From a checkpoint of a small masked image model: encoder layers 8, batches of 128.
Rows from block 6 of the encoder of a small masked image model, named by matrix and row number. Rows with one number belong to one neuron. Each number is 200 + 40 x the weight over its row's rms, rounded and kept within 0 to 999. All counts start at 0.
After each neuron's rows are labels from the 100 images, of 14976, where the neuron reaches its highest value: "colour at peak" is the nearest of a few named colours to the mean colour under the peak. Only what is clearly more common there than usual is listed. The data: Sentinel-2 satellite tiles (TerraMesh). In brackets: how many of the 100, against the usual share in percent.
# fc1: MLP up (encoder.blocks.6.mlp.fc1.weight, 768x384), inputs 275-329
# fc2: MLP down (encoder.blocks.6.mlp.fc2.weight, 384x768, transposed), outputs 275-329

fc1.253,148,241,223,192,170,166,135,154,321,158,318,223,209,232,153,200,235,110,120,193,183,237,252,201,202,108,274,117,216,178,198,153,127,211,240,184,177,319,189,151,234,204,179,192,209,215,196,132,218,161,230,148,198,221,191
fc2.253,223,235,207,246,186,269,100,144,222,215,169,244,166,237,144,207,189,218,247,201,202,198,159,240,253,208,159,135,235,158,230,172,115,175,169,221,293,156,241,192,204,242,236,268,179,259,230,142,210,128,152,244,208,123,256
colour at peak: white (30 vs 3.7); pink (25 vs 8.8)

fc1.448,216,212,186,213,238,236,199,160,238,192,272,221,211,224,136,232,173,198,266,183,135,211,250,158,187,192,176,197,198,152,252,220,70,148,217,201,243,188,187,206,199,144,298,218,193,155,252,232,162,202,232,212,188,173,249
fc2.448,213,263,239,161,219,256,133,162,166,252,174,225,221,197,198,178,179,160,166,220,203,229,154,183,214,210,163,151,195,191,186,197,207,242,139,155,213,200,166,204,111,236,224,188,171,190,156,211,185,190,205,206,190,171,133
colour at peak: grey (55 vs 27.5)

fc1.613,200,332,274,159,240,246,186,135,170,186,284,228,205,177,228,123,206,213,202,203,138,258,263,244,230,112,198,227,179,207,225,153,173,160,233,285,212,102,86,243,180,213,272,151,260,231,206,124,141,232,163,161,212,231,172
fc2.613,242,176,158,186,177,257,194,196,141,240,161,191,234,221,174,254,240,221,166,186,242,260,223,167,191,222,189,119,182,178,198,232,179,134,177,168,163,177,254,204,202,188,211,258,163,199,161,232,201,236,204,218,154,209,227
colour at peak: red (35 vs 0.3); orange (27 vs 3.4)

fc1.588,220,289,139,163,204,207,222,223,235,169,122,164,104,212,174,217,256,199,200,225,193,161,213,132,245,241,189,255,186,176,200,186,190,256,236,153,188,153,199,197,272,175,206,193,146,235,140,176,207,149,271,186,188,169,201
fc2.588,227,245,199,205,178,244,158,236,185,154,255,202,247,201,173,232,248,194,206,193,235,225,221,181,226,258,170,195,213,184,170,223,166,193,155,231,226,169,165,221,258,204,198,241,241,216,197,233,186,195,211,227,175,160,146
colour at peak: white (34 vs 3.7)

fc1.498,234,171,217,215,269,193,207,181,191,177,266,209,221,164,210,201,234,172,170,231,213,182,286,234,186,193,128,205,222,226,224,227,149,236,212,200,269,128,265,204,168,190,221,208,217,238,255,225,200,229,230,204,183,223,223
fc2.498,155,199,189,225,161,244,141,183,176,196,228,231,263,246,221,226,184,226,189,218,193,196,189,247,214,206,224,218,159,201,161,164,255,142,203,175,197,233,239,177,159,211,226,212,171,210,177,219,165,180,222,266,206,169,144
colour at peak: green (30 vs 1.1)

fc1.177,229,116,234,244,155,182,284,205,188,190,202,175,139,191,173,133,169,136,200,229,158,303,238,199,279,279,145,164,199,235,189,229,174,164,216,264,250,189,169,226,213,213,165,200,193,205,144,212,200,215,235,201,144,200,237
fc2.177,183,235,189,162,227,228,119,164,128,201,266,259,249,173,181,185,191,267,195,183,176,169,218,189,211,110,239,210,171,200,223,165,153,137,143,264,215,139,230,231,117,213,239,153,196,202,147,256,191,224,151,211,210,256,222
colour at peak: cyan (40 vs 0.2); green (25 vs 1.1)

fc1.481,184,211,168,223,178,214,249,224,242,148,243,182,185,168,186,250,216,144,169,211,158,249,259,196,190,237,141,152,215,282,153,215,210,259,249,177,253,192,181,164,125,168,194,219,242,229,250,234,147,268,214,225,164,172,196
fc2.481,151,248,207,176,176,170,173,221,237,227,209,193,200,182,196,164,237,237,204,236,126,210,226,175,165,187,187,230,200,187,212,252,204,217,159,226,209,265,177,229,215,213,182,265,233,213,160,188,171,179,248,160,226,167,159
colour at peak: white (25 vs 3.7)

fc1.48,249,280,258,191,152,219,189,143,195,190,207,168,179,240,189,136,191,199,172,219,172,263,268,250,206,272,224,162,236,150,216,197,228,167,223,200,211,175,173,197,185,217,125,149,247,205,221,171,188,212,174,201,194,110,231
fc2.48,218,174,198,194,177,219,127,199,181,216,206,198,215,220,214,191,192,211,150,171,211,192,199,157,211,173,213,228,165,204,241,151,202,171,207,189,206,238,185,141,167,188,203,224,214,229,245,210,204,165,245,205,216,177,196
colour at peak: grey (62 vs 27.5)

fc1.3,234,236,269,219,218,213,217,217,132,186,232,225,169,212,208,194,288,284,135,166,244,118,249,182,208,196,199,266,179,187,176,175,261,168,185,153,108,220,138,245,180,194,254,213,179,176,208,283,225,150,178,237,111,180,152
fc2.3,226,243,177,175,196,240,75,196,182,203,192,154,238,197,192,184,147,261,197,190,197,215,208,197,148,245,214,155,164,208,210,242,160,196,166,211,192,151,174,156,142,175,233,211,211,192,220,175,175,191,173,181,163,147,196
colour at peak: grey (56 vs 27.5)

fc1.293,138,179,276,186,186,215,201,265,219,178,220,174,192,227,164,249,210,238,137,223,169,239,194,186,171,255,235,291,213,178,260,194,226,136,205,213,206,285,158,247,202,178,202,169,208,224,232,193,175,106,198,181,133,209,199
fc2.293,216,192,215,242,194,195,114,198,166,194,173,218,246,158,200,211,190,161,223,185,177,210,161,204,202,231,170,164,232,200,238,197,258,243,168,218,154,156,164,270,188,156,199,200,186,139,193,206,252,193,172,200,196,207,214
colour at peak: grey (58 vs 27.5)

fc1.202,195,280,170,229,220,202,196,236,208,127,218,206,232,252,226,228,179,213,168,165,137,221,202,269,253,229,238,162,248,287,170,203,230,206,208,181,265,200,178,175,229,311,155,205,200,133,197,192,177,317,125,171,279,206,198
fc2.202,256,248,210,206,182,238,294,193,251,207,176,228,175,130,220,176,238,232,241,203,187,237,212,217,196,185,160,215,158,131,231,142,95,133,248,221,256,173,228,186,254,160,238,256,234,155,237,187,191,211,157,221,199,139,185
colour at peak: black (36 vs 16.3)

fc1.322,191,270,268,172,146,155,190,217,182,276,156,174,222,123,209,153,211,202,201,209,247,217,196,101,160,216,228,195,188,200,118,257,178,236,222,190,109,275,177,176,201,195,237,184,207,184,190,185,217,213,208,161,201,208,221
fc2.322,144,220,230,265,118,210,130,178,206,243,215,236,229,235,146,242,163,221,210,236,219,173,189,198,188,254,184,156,224,177,209,239,203,193,242,169,323,254,224,143,198,216,137,196,141,189,247,163,249,129,176,255,178,190,241
colour at peak: black (58 vs 16.3)

fc1.570,221,171,257,246,198,203,203,234,151,180,220,260,173,264,136,174,234,127,226,235,239,308,233,147,198,240,189,202,193,206,255,227,109,183,146,202,217,183,201,196,230,189,191,191,187,231,187,171,272,134,168,203,212,177,263
fc2.570,189,216,147,146,234,231,142,143,203,174,197,114,220,182,218,239,217,244,181,193,176,198,200,208,277,206,258,149,220,184,188,137,199,177,272,181,199,178,231,199,182,230,256,233,216,237,234,187,194,120,125,193,267,167,152
colour at peak: green (25 vs 1.1)

fc1.747,275,213,201,206,199,197,122,176,172,180,222,208,259,294,289,248,185,202,196,225,198,240,173,205,207,144,227,257,236,195,179,129,197,137,107,251,233,208,246,251,137,202,198,162,167,253,236,203,162,203,94,199,172,192,198
fc2.747,179,218,178,238,200,218,139,195,191,173,145,199,156,207,216,229,144,187,200,76,179,217,160,224,163,254,177,189,161,259,163,150,242,219,191,212,162,240,223,204,204,116,245,222,176,142,209,222,169,214,210,245,120,205,203
colour at peak: white (29 vs 3.7); pink (26 vs 8.8)

fc1.661,227,237,188,177,279,213,222,200,242,199,233,239,169,241,184,209,160,229,244,239,285,228,260,199,199,141,218,196,206,159,176,190,197,147,181,198,151,155,173,168,147,208,207,212,146,279,235,197,285,198,252,197,87,313,205
fc2.661,129,142,224,207,153,214,224,211,216,192,180,186,242,223,246,210,202,217,163,211,179,198,203,248,222,227,182,141,141,149,222,217,176,152,210,224,267,251,218,155,135,216,193,217,216,158,213,220,193,261,177,228,211,118,210
colour at peak: white (29 vs 3.7)

fc1.344,252,232,207,180,179,149,236,217,219,187,218,207,201,131,194,139,199,100,178,150,207,213,207,243,204,239,187,118,152,134,170,165,156,249,196,172,218,225,183,247,206,135,188,140,228,260,176,233,166,196,231,170,256,180,223
fc2.344,174,177,202,202,227,266,164,165,173,265,165,171,208,191,238,248,204,267,145,216,152,189,184,197,180,217,147,176,240,230,166,156,243,193,184,190,229,180,225,241,230,264,246,201,232,249,220,211,189,225,170,272,201,157,224
colour at peak: black (63 vs 16.3)

fc1.16,166,232,223,187,210,219,167,228,297,259,210,162,179,270,159,203,265,176,185,175,229,246,276,213,183,176,156,198,179,208,232,108,178,227,195,157,266,248,170,192,208,154,211,162,184,297,175,236,115,194,240,91,142,125,124
fc2.16,196,185,240,209,177,169,95,203,189,185,233,185,162,187,223,197,158,200,213,221,200,192,196,203,201,174,181,167,202,182,201,189,245,176,196,215,204,192,210,205,216,195,169,236,230,205,167,198,203,204,242,190,171,205,185
colour at peak: grey (61 vs 27.5)

fc1.443,201,192,203,159,187,163,185,265,285,192,290,167,252,123,165,201,157,246,162,206,144,210,240,173,185,212,210,207,207,169,213,136,261,192,162,248,244,226,151,179,250,221,139,136,206,191,244,217,197,284,263,245,236,133,188
fc2.443,208,200,225,203,225,251,167,184,206,203,211,203,177,156,226,166,216,161,249,218,197,192,239,207,213,183,182,184,177,188,255,239,223,197,245,219,157,164,194,193,171,216,236,255,224,227,166,166,177,191,203,224,270,210,241
colour at peak: pink (28 vs 8.8)

fc1.187,302,208,160,188,233,206,272,222,234,161,190,167,157,205,206,223,173,131,175,170,225,156,181,218,158,171,183,187,202,253,196,222,221,183,193,203,171,171,191,151,223,182,241,159,264,215,197,228,200,208,214,246,210,233,190
fc2.187,155,149,198,195,227,217,208,180,255,204,217,218,205,178,242,273,210,223,255,221,211,226,180,127,162,195,175,217,206,183,124,239,195,221,270,197,182,274,191,304,195,221,259,181,180,269,173,225,201,180,160,141,220,193,218
colour at peak: pink (27 vs 8.8)

fc1.65,212,191,155,168,236,138,235,156,272,222,225,237,168,192,200,248,183,224,226,223,208,229,180,151,195,209,183,219,211,237,267,166,239,151,179,145,217,176,250,244,126,174,195,182,158,178,185,133,221,131,221,217,197,289,160
fc2.65,191,188,237,250,184,230,206,181,194,198,242,192,179,201,193,208,229,169,224,182,130,209,246,187,145,229,219,267,226,205,203,149,233,259,171,254,140,157,185,258,245,164,186,216,191,190,173,187,219,173,299,211,191,211,199
colour at peak: white (28 vs 3.7); pink (28 vs 8.8)

fc1.226,139,152,179,241,203,151,219,164,226,241,147,230,176,226,155,253,229,142,207,178,232,198,175,185,153,298,198,211,211,166,255,256,197,179,197,209,174,200,164,169,234,133,222,86,245,180,173,227,190,213,243,222,180,299,193
fc2.226,202,192,198,233,155,196,165,185,178,187,210,171,174,225,228,211,229,213,162,178,201,211,272,196,172,194,210,155,206,213,175,197,190,225,169,200,207,178,194,208,265,219,198,232,262,216,198,239,173,200,233,229,190,106,200
colour at peak: brown (77 vs 38.7)

fc1.182,195,161,225,214,213,233,206,171,200,216,286,142,118,186,163,235,179,146,260,211,171,300,194,158,254,256,200,166,170,124,181,234,181,221,287,130,239,202,220,140,205,193,254,229,176,227,164,202,223,171,204,164,162,172,248
fc2.182,159,258,161,178,203,209,128,147,116,208,220,292,182,116,242,185,181,169,160,206,167,133,189,201,260,155,168,210,196,204,207,215,177,233,213,235,211,147,257,283,109,201,253,144,258,199,147,190,183,184,204,246,190,234,220
colour at peak: cyan (33 vs 0.2)

fc1.156,194,221,213,194,188,238,153,126,189,209,250,199,227,220,182,170,130,194,162,256,220,172,218,181,182,150,211,198,134,168,181,136,148,205,200,206,204,175,183,226,121,201,209,163,207,200,202,132,178,164,230,280,202,165,169
fc2.156,242,168,133,227,210,246,153,243,207,239,139,171,191,214,206,248,208,198,208,213,217,278,179,191,188,286,147,98,209,190,199,232,188,182,230,198,193,248,203,146,233,197,195,253,183,192,157,174,224,87,213,186,150,230,220
colour at peak: orange (46 vs 3.4); red (31 vs 0.3)

fc1.113,213,145,256,162,242,215,213,212,211,178,234,159,128,187,174,188,213,163,264,196,200,255,246,173,239,284,241,192,153,215,226,258,233,159,254,193,298,167,157,194,177,195,205,222,177,227,201,181,204,172,149,199,151,218,279
fc2.113,160,248,171,202,223,209,105,182,95,208,274,252,247,175,216,170,166,261,222,168,144,138,244,186,191,162,211,204,172,201,258,193,102,145,201,237,195,148,227,222,95,189,232,178,230,215,124,216,233,229,166,203,196,222,226
colour at peak: cyan (49 vs 0.2)

fc1.546,155,111,210,174,232,257,246,162,220,212,137,173,102,165,174,155,140,142,196,219,197,204,111,211,237,264,280,176,139,218,195,245,247,192,209,143,228,245,187,132,177,217,234,187,188,218,176,253,184,225,310,192,155,195,211
fc2.546,176,255,177,177,204,227,154,147,143,213,233,246,277,191,234,207,182,281,252,163,221,214,197,202,193,175,240,197,190,184,204,179,144,185,198,235,209,79,252,238,103,211,240,150,201,232,202,217,235,219,182,242,204,222,247
colour at peak: cyan (35 vs 0.2)

fc1.340,238,236,147,196,202,159,202,177,198,240,157,149,234,154,256,155,197,258,137,166,179,228,243,209,132,225,147,258,222,168,142,163,150,278,250,212,176,293,163,211,192,186,215,170,171,133,228,230,162,218,118,186,152,191,233
fc2.340,205,238,224,222,189,189,130,207,267,218,219,139,169,179,177,177,161,204,181,168,168,206,239,204,172,173,209,215,210,198,229,194,174,242,169,217,266,259,109,198,173,206,179,196,143,182,196,182,217,176,137,207,179,212,166
colour at peak: brown (65 vs 38.7)

fc1.137,210,212,193,182,307,180,178,232,221,201,240,176,185,193,221,190,218,229,149,114,183,202,214,172,214,252,137,155,230,209,198,264,170,225,175,219,231,224,231,158,170,204,185,189,176,250,174,197,264,139,179,210,146,204,180
fc2.137,175,203,79,205,210,231,151,196,128,205,120,130,216,204,182,204,232,205,199,177,225,224,141,280,142,256,167,222,250,180,133,162,172,211,270,182,176,158,202,193,153,257,185,193,156,203,174,200,200,233,172,228,185,230,175
colour at peak: orange (45 vs 3.4)

fc1.698,237,210,207,151,202,241,109,247,249,213,220,247,218,268,197,207,216,193,218,191,188,213,250,216,210,275,138,187,163,205,204,112,118,155,89,213,236,214,199,302,214,168,114,221,188,223,199,176,211,201,199,218,218,177,245
fc2.698,212,202,201,227,136,229,118,163,207,157,230,192,160,163,172,200,168,231,267,179,170,191,161,238,228,214,174,178,171,225,222,202,223,198,193,259,228,191,188,228,216,164,210,265,163,216,172,157,187,194,193,213,143,169,184
colour at peak: white (29 vs 3.7); pink (28 vs 8.8)

fc1.469,253,139,145,199,252,152,236,249,238,137,271,140,208,220,192,208,175,205,169,174,237,224,178,265,182,219,126,197,202,210,151,210,191,179,216,205,148,216,268,133,175,197,179,188,225,184,229,264,217,143,198,208,203,194,225
fc2.469,256,182,192,219,180,252,142,181,210,270,137,158,200,210,248,199,230,221,203,250,241,178,137,152,157,161,198,266,233,132,156,181,228,216,243,183,190,210,177,224,221,246,247,173,164,297,191,214,183,191,187,131,201,207,162
colour at peak: grey (57 vs 27.5); pink (27 vs 8.8)

fc1.622,258,187,217,204,218,246,148,248,184,162,214,176,263,220,197,192,267,172,163,251,214,276,187,206,296,115,223,140,247,180,184,139,209,156,189,171,156,215,202,203,233,252,230,201,221,166,243,202,197,214,257,213,153,146,259
fc2.622,173,245,228,225,172,212,100,180,144,232,193,237,176,255,213,165,208,207,202,228,184,225,216,193,207,198,214,193,206,214,178,217,184,168,216,192,237,217,197,196,200,192,239,232,205,249,221,189,193,180,227,177,209,185,206
colour at peak: grey (59 vs 27.5)

fc1.457,213,228,212,209,295,203,218,242,256,243,210,230,152,182,174,238,137,243,165,194,215,223,265,230,169,166,214,211,220,265,172,241,147,224,203,238,215,137,215,163,230,189,129,160,215,248,245,237,248,305,179,225,130,174,232
fc2.457,141,199,243,220,172,215,278,189,226,156,185,203,225,225,237,186,204,236,186,214,193,194,203,250,243,214,150,170,129,146,218,164,187,69,193,213,261,277,248,191,162,264,175,200,186,179,202,221,205,244,184,235,192,50,207
colour at peak: green (32 vs 1.1)

fc1.95,193,149,247,188,104,235,79,218,191,166,267,211,209,262,245,210,233,255,202,175,195,188,247,196,169,239,184,257,182,189,226,170,98,140,209,171,143,169,203,255,225,234,111,167,178,206,185,164,180,148,136,177,232,204,178
fc2.95,205,208,221,226,160,234,136,181,218,162,159,189,148,169,185,217,187,206,252,220,175,228,180,230,248,203,187,185,199,184,239,196,226,208,173,268,235,183,194,243,238,152,248,246,142,173,163,147,158,219,183,250,152,134,179
colour at peak: pink (31 vs 8.8)

fc1.299,169,162,220,183,174,165,221,196,162,213,292,169,241,196,151,199,195,245,217,197,193,187,244,252,222,160,171,194,266,192,101,169,174,191,217,180,207,155,199,196,228,263,166,168,141,216,209,119,182,206,204,188,169,275,207
fc2.299,190,193,168,235,209,191,211,185,154,217,223,193,209,151,225,201,228,211,147,221,202,210,136,243,187,177,230,202,176,175,181,219,246,167,218,165,227,238,273,189,100,172,187,183,180,219,212,268,207,208,200,228,166,182,193
colour at peak: green (26 vs 1.1)

fc1.400,144,238,234,160,228,213,129,129,174,225,200,168,184,236,143,228,242,198,171,165,191,322,200,237,159,201,219,155,148,220,253,231,216,179,184,179,179,226,157,206,215,182,192,161,299,218,224,159,179,251,195,154,205,189,250
fc2.400,171,234,202,228,163,226,124,172,194,212,184,183,207,228,210,163,180,218,197,211,175,196,225,214,216,217,214,217,171,193,214,241,177,155,198,203,169,225,194,189,198,194,202,208,204,214,210,224,195,179,238,176,213,143,234
colour at peak: grey (55 vs 27.5)

fc1.251,262,200,231,219,234,233,211,217,176,192,203,213,130,297,186,182,192,218,208,194,234,147,245,179,197,265,237,198,249,165,260,210,149,159,174,209,221,243,90,218,194,202,218,164,178,261,223,201,219,162,174,173,177,182,274
fc2.251,156,217,181,190,260,233,247,233,196,222,161,155,262,222,244,208,237,229,155,175,254,177,190,222,257,242,172,165,172,183,200,155,159,103,221,217,215,178,265,187,184,259,231,210,231,184,242,194,208,165,127,195,183,147,208
colour at peak: black (64 vs 16.3)

fc1.215,224,243,220,232,215,168,214,184,177,135,242,173,154,151,180,251,258,188,254,255,147,207,262,261,217,252,169,257,143,167,245,205,187,214,166,196,156,170,178,242,196,196,107,113,179,207,212,173,228,214,145,207,216,215,209
fc2.215,160,196,202,232,188,211,140,131,208,256,204,183,207,233,223,218,187,175,208,151,113,226,244,182,160,220,231,168,177,212,168,227,205,189,210,239,215,252,210,192,181,203,214,231,204,222,194,146,163,164,231,198,216,147,196
colour at peak: grey (62 vs 27.5)