{
  "dataset": "Sentinel-2 satellite tiles (TerraMesh)",
  "encoder_inner_norm": false,
  "encoder_moe_every": 2,
  "shampoo_beta": 0.95,
  "adamw_lr_other_params": 0.00076
}
Rows from block 4 of the encoder of a small masked image model, named by matrix and row number. Rows with one number belong to one neuron. Each number is 500 + 40 x the weight over its row's rms, rounded and kept within 0 to 999. All counts start at 0. Numbers have three digits each.
After each neuron's rows are labels from the 100 images, of 14976, where the neuron reaches its highest value: "top examples" is what is common among them; "peak on" is the class under the peak. Only what is clearly more common there than usual is listed. The data: Sentinel-2 satellite tiles (TerraMesh). In brackets: how many of the 100.
# fc1: MLP up (encoder.blocks.4.mlp.fc1.weight, 768x384), inputs 154-230
# fc2: MLP down (encoder.blocks.4.mlp.fc2.weight, 384x768, transposed), outputs 154-230

fc1.673:552600500459508474511548519499554525554488525514485537532513484551472459529468509575516527449483512559449480461523527571536524510408499438525483534514461514452540530506528567495489551489537521488540550503551396442551448561483483479
fc2.673:491620424464495531474483567533548468506410514558525487488457456484473533535447471515550490573492501468473517505542520486584523557455527418448472420483426515536495516530587551493532511447373561517460415500488522560552505459547549497
top examples: clouds (60)
peak on: clouds (52)

fc1.143:497576466452468482521469524495519407494535445514497494511450448496477473444486535462513517493503501473376438536459483462513473528532457533517473510431474493495480501503476397449564585456456542502464534571512506447465526537461511473
fc2.143:532541559445508451472507453421508480499460551508544489529531539507439460591511525507485477493534551491500497474464458533540465465570476523576539525492527483543467562473444460462452475493576539449449478536430488520479550561528464516
top examples: main land cover: water (37); clouds (35)
peak on: clouds (25)

fc1.1:565501517503492509495470549544488534541562474411466472541530618554504534477478431520506620534478459528552562443572431505540530473488503459514469460489508566553506530535466490567432500551480529474583478493456591470540489471538597468
fc2.1:571489510535515563523424552503438533515467442468434500530520547502514422462489472517511566478473544521552515517498518558496467473527459455520574503526482411528477519531522503536461568522502498480547427506464524556455425425545477529
top examples: crops (68); main land cover: crops (50)
peak on: crops (42)

fc1.45:549472452477504480460535491545480525472537580551484514518490446420486461536518482543500451552508480545518502422493510522526522479513535528577482592459496485473539523503530479484500524559504455454457477515512461442484469527444488509
fc2.45:471460533489468487464574495536480440518561496525493523557519524482442534530511525508518541544550459473605601530523548506486503571521509407523506516534460462524487469460496557492531506468502514419474426533525429566486469577511554494
top examples: snow or ice (51); main land cover: snow or ice (38)
peak on: snow or ice (41)

fc1.133:479480524540479556436495487459478518391576473477508561471477499529454482569470488534452503476532428495467491505418528477502482422457433521486476500595519517425568442511454504472548518497510474488525514509518470432553484531447485467
fc2.133:526538507480564550540457515531513438481478486595535545439558466424461545533455472521496493462527542478505477501481552551464485498505493463425466459549501477593537501517579480506503530469497546551432565528490576565537464549498474463
top examples: crops (64); main land cover: crops (51)
peak on: crops (48)

fc1.447:489548523550527494517485500550524538454506483552539521532530500535494538507409510534478491490457499462576517499529494497494505500488479455510515464480467471448490576448540513559395463530449514503427486455626420427506476497516506499
fc2.447:549591491474526501492566545536541494418424420494498503463549493468490476497474446567515508475523472459435555411535491444501535527489495471409466501545487472483511548485514551496533526471465501588464508531539475609620473466519541501
top examples: clouds (49)
peak on: clouds (42)

fc1.638:583502527514519548457547482506430476504503489496541475566550529487476433457440499493577471589525512482568559483564529522536513529469453488499549517436460581475468563453515585483518503461518527525488518400435592469569471474461525487
fc2.638:555486494494592562491508568561442479552510452430455533488442523477520470568444478477486488521395538481515499455551518492415459525481539480487497510511485484514498501528567512448462544515498537625477544465504564490507518485473480536
top examples: main land cover: crops (50)
peak on: crops (42)

fc1.749:482438477522543489533484529497500433434509540466466474516483409495550533466532480499529498553548458594567516546541504508486447485486443471598528515573590490479449517533498497487491538457478484622483574521532536500547580498462465541
fc2.749:456467532457502397518466500596457498483541519480455484496500534478529505551511520511540507506520506580496409474518499494523509427560447433563468486554557473498531552548470454480545476512522513442503485485477504591517511487488486458
top examples: main land cover: water (53); snow or ice (44); main land cover: snow or ice (37)
peak on: snow or ice (35); water (30)

fc1.567:512575558472491475472451509569441503439479433530506508493482448456495553519531533527583488525431484446526516445436501547564585478469433553570506489490444554457491513435495467537460511472483514495514540492521593459494480533494499525
fc2.567:521518432573525464421464459456543436536508455476498525516508509505514496523558528482472511570522489404496526536581444512530479537544515497545549554529471444551512556468581497431471497529538512477486427555435531514508521495487548481
top examples: water (70); main land cover: water (31)
peak on: water (32)

fc1.237:404503508568534511493467441433487479548510504558548500520510540531529438512446532501562529507485502533496457546517479439496512513487507399476494520591492535529457474519499534529487480594532498496500490513489439465493440487507546574
fc2.237:510525477479507577533552492513532494455492545544481458540595532515479574517503561529467523540467547503510599517454478524523530489530517453447451585546477500504563534548426495558510525492518485524547506494432449551542506526565481507
top examples: clouds (41)
peak on: snow or ice (35); clouds (33)

fc1.468:615546539468513499475485478485495458584477452470468529448465516479510549526458600538447486507576521481537562475464513539523520482448525512562556469560437586543491565501465540452484529492525496498552448480420547488597420555532529440
fc2.468:548613510505564482499532458484532406516510508464525526594517525504462469587479507442445527546529534466475456574539586467551461531504490481481567522480475498552516484559555517511471481519498531561451460528455543528539503488539479502
top examples: crops (83); main land cover: crops (67)
peak on: crops (58)

fc1.281:470494504478499460528499512492492487487490547517527560512488507475518506402532494503467518549433498571559516459469592511498508542452531476475519566461513561453517518458433489493452496484516541522545529491518446488501514493549497549
fc2.281:454494435476473496511537474548519495511488472490521483533468502532497474513529513497513406490478466484530426491525504507438478522513526463537484557469548516474500548479509508469466578510511505623485510550598450479446517441512509492
top examples: water (76); main land cover: water (48)
peak on: water (46)

fc1.443:455476480426453513492516507434502457488524529450493544498517541573516536504468589473466588548470440523511505495554481544448495545491450504541456598470580524504443474547500517499484561541485497606521514469491497488515584495534412458
fc2.443:437540476536526500517464434521526415449477533461507505434456465564515548499549495495536440493490463487495479513505451517430455508488549439427499513522550519439424523576526441402482518545439445571493475518442465505503497471477498542
top examples: main land cover: crops (47)
peak on: crops (41)

fc1.209:504490534458462532532546502455533530499519508523454488527480527493550483577448508542495537546512538481499503500543534475610475491492536519463419514482504491483557507544592546519435512479506535542548454476465506438467461563422500504
fc2.209:423510533489424544478538515487487462509528494503437546504484480457459592490517524479508536458520569587519535456519550514496535527433491513549518545519393524549477501533516595505455465484484536462531463441474514447501515466471490485
top examples: main land cover: rangeland (79)
peak on: rangeland (80)

fc1.658:501550500481475553453528539516521531476572455503483503517529463454484422585484534465469478463519492428440501428511503530537474443453563514470552512508485570461514462508468472452498466565572535500482551391520495475449464504509406452
fc2.658:510530481498465542450499524467555480481556541481475515450521435460488545570522477484533510472497546531495433438494461506343447442485462461519530565569486496506472562532536507454498427521485527481537467521492471504489524453499563542
top examples: main land cover: rangeland (74)
peak on: rangeland (74)

fc1.150:535425556474433486501528559524508539554558513501475509505454473526516514520453459520489427471544476535480466438477492493465441499508554463449550522509486530455442493480468477487468473493558486467549520542523524393399483492511494520
fc2.150:543503518513421570537468534510439456539514519512495455484468485459478583531506530498481536429439549485453494453503438489385463517534508490437502537493553506528519514596529460520504492529482507502482547582498508441428490474432569514
top examples: bare ground (53); main land cover: water (32)
peak on: water (38)

fc1.684:532553411511588511425516537494482540537545601537501521544506539530496543535504558564516485628519489505490528546528435527490490516577486455518488470522470521433503444517518463465460537457481511439526496508539434450508482546523481527
fc2.684:495461511526472453444518597529544480494470544545452481481492446509529485496498445484495446509552483589465574494461548528484494519445526476565497440448499558472499489471560449489506544482485454517537501556516504473500513456571464503
top examples: main land cover: water (28)
peak on: water (33)

fc1.506:533480497505549392497508493542489428528485548544493557605529538519518457500500522462544429475511495521491576537478496537521499564444524441487522548488440525472460522498530526555512511462557494549491524536589541470501440545533463469
fc2.506:592483488511557484503522551559529487536484539544458475494454509554449559447446492529566478544446475479485567502582543491537499492472502488514493443476501516523495483501452495497541484435466477532513492496578474461489474534546487518
top examples: snow or ice (83); main land cover: snow or ice (65)
peak on: snow or ice (61)

fc1.551:528489495526500563386453516484520488507543483484433573500579529606484457501515500611490542473576447530425491528505511529519470486537490505475448456513570523496538462400520537417520523433534547453508543542521514464557459562526487455
fc2.551:557511472521537528515402590488527513473533519528469552468522519473525462503471435425491517493538504504430490513414507584489483416462500537537439511477502447552472494513508457508563541432538530400476489568465538533487480481488488469
top examples: crops (88); main land cover: crops (75)
peak on: crops (64)

fc1.575:514477505484555486476465498527581565535529510475498493532505504510503523512492483533485535536538488425518575491565438467564483513517507458501508436496444595584502509484452585539500491562484484431559513537421577547561492490536533469
fc2.575:587552495570543480469532510465510507486523506468513502600485561508482445540433470469482576513542491455537524535524492557487460505564481528430578551497480422558459530520574546493467538476528536526525480616431546473520458437525553517
top examples: crops (67); main land cover: crops (57)
peak on: crops (59)

fc1.702:495520477417495480455498572516551530510526449510505519580518531508496526516473582449502484497574434581461535432511530471526494539499512557434562447490557453503515448498515433509478539563541480599501530525499555498573516523456460486
fc2.702:500500535532570493543513445514548529502501528496487467498474417499482488590453499538509531463579480596467462550542501427463464494509468474538437407498490507556484537412504526481481411476566507470455487520501597447525445555552477534
top examples: main land cover: water (39)
peak on: water (43)

fc1.469:425488547478496466440495504462519414472439527476561586534509514531510520501478508493508481522465513498466527525520479498505470492440408490489525536508459468478451540492510549550420549524458502501544538488495447548514495545541561520
fc2.469:500539468524516501468507468474495507529457458523516488533466481482496500501520476443457488487548485438511543452487436469584488479509528547467507494536500519430470510500477437518459467509492463494485506566506487681489490556544421486
top examples: clouds (74); main land cover: clouds (25)
peak on: clouds (73)

fc1.319:459514484505522541496439526553455582465497416558583494532535533463462503506466569555431534481498510511425413510430551560486503478510540543581478451526572529438521520548502577464591524563542447555518574506506426470484440498411516478
fc2.319:559490536466474472521561506456475460519494551430486475496455534531485514553499513478479515479529588500516507509499503450467529578459526472500486534507517498580484499475518491467525529481520537499496483555438493538527457508496533388
top examples: snow or ice (96); main land cover: snow or ice (83)
peak on: snow or ice (74)

fc1.101:531447520478551413495522480464499413474465533482450479502517461574496472528505529493606496473525538594460595552477556489484532575541575517492554469533485538436525527417507510480522516433469478475501525481527472490469494502475487520
fc2.101:569504428521483473493517566506508524481504503507495523506483503530477474453529482475551490558469503453486479486481482540521508495496524465454444517517419522504484554519559536517522486430534509461484546523506513520585564515534540533
top examples: snow or ice (79); main land cover: snow or ice (74)
peak on: snow or ice (76)

fc1.474:477521541532494529488479502444458510474559482518471485575538548516468520485480470507550520528521446482444525478509450484562569571495457518543553475547501587501508513493458537522549561504519489543501524443493453421466436540484522569
fc2.474:507461434482463567546520575484563451451449509448431514494518470547496537523456593457476535560532552505564582536564481570510541548511472474469551563527498466515453560533477482516524568501493510502489577459523466504499508457529528466
top examples: clouds (57)
peak on: clouds (51)

fc1.651:515520523480469470457412517514483522459536448493515485512495514528440489511472528523443547489519538483521517483492522510524492493450481537494499435521487554531528484482521462566463497430502516446637488570416540462588458550493512457
fc2.651:545559445585533504463481528500538482437522488462484486545534550539487521534530520460448513563541452463513499537533488499536439501482518501497519496492490474611509493511560515509525517477513532495474497591439550491477500481466536491
top examples: crops (73); main land cover: crops (61)
peak on: crops (49)

fc1.252:541485497535535500470494500464447420511502532466493470500521528458557453527520472507575391499535506523510582533518525399521492529489496524603501486493477497438567508467555527507499516456442520602508524488538589488460478499494504517
fc2.252:555532511550554481470487414527500586571519508399475454487484527451515431539505478432530485443487445476518529493475497448541491428509531465546542543546471416464520450574527524493482480493536515558508458448453494519521589446586523454
top examples: bare ground (51); snow or ice (47); main land cover: snow or ice (34)
peak on: snow or ice (34)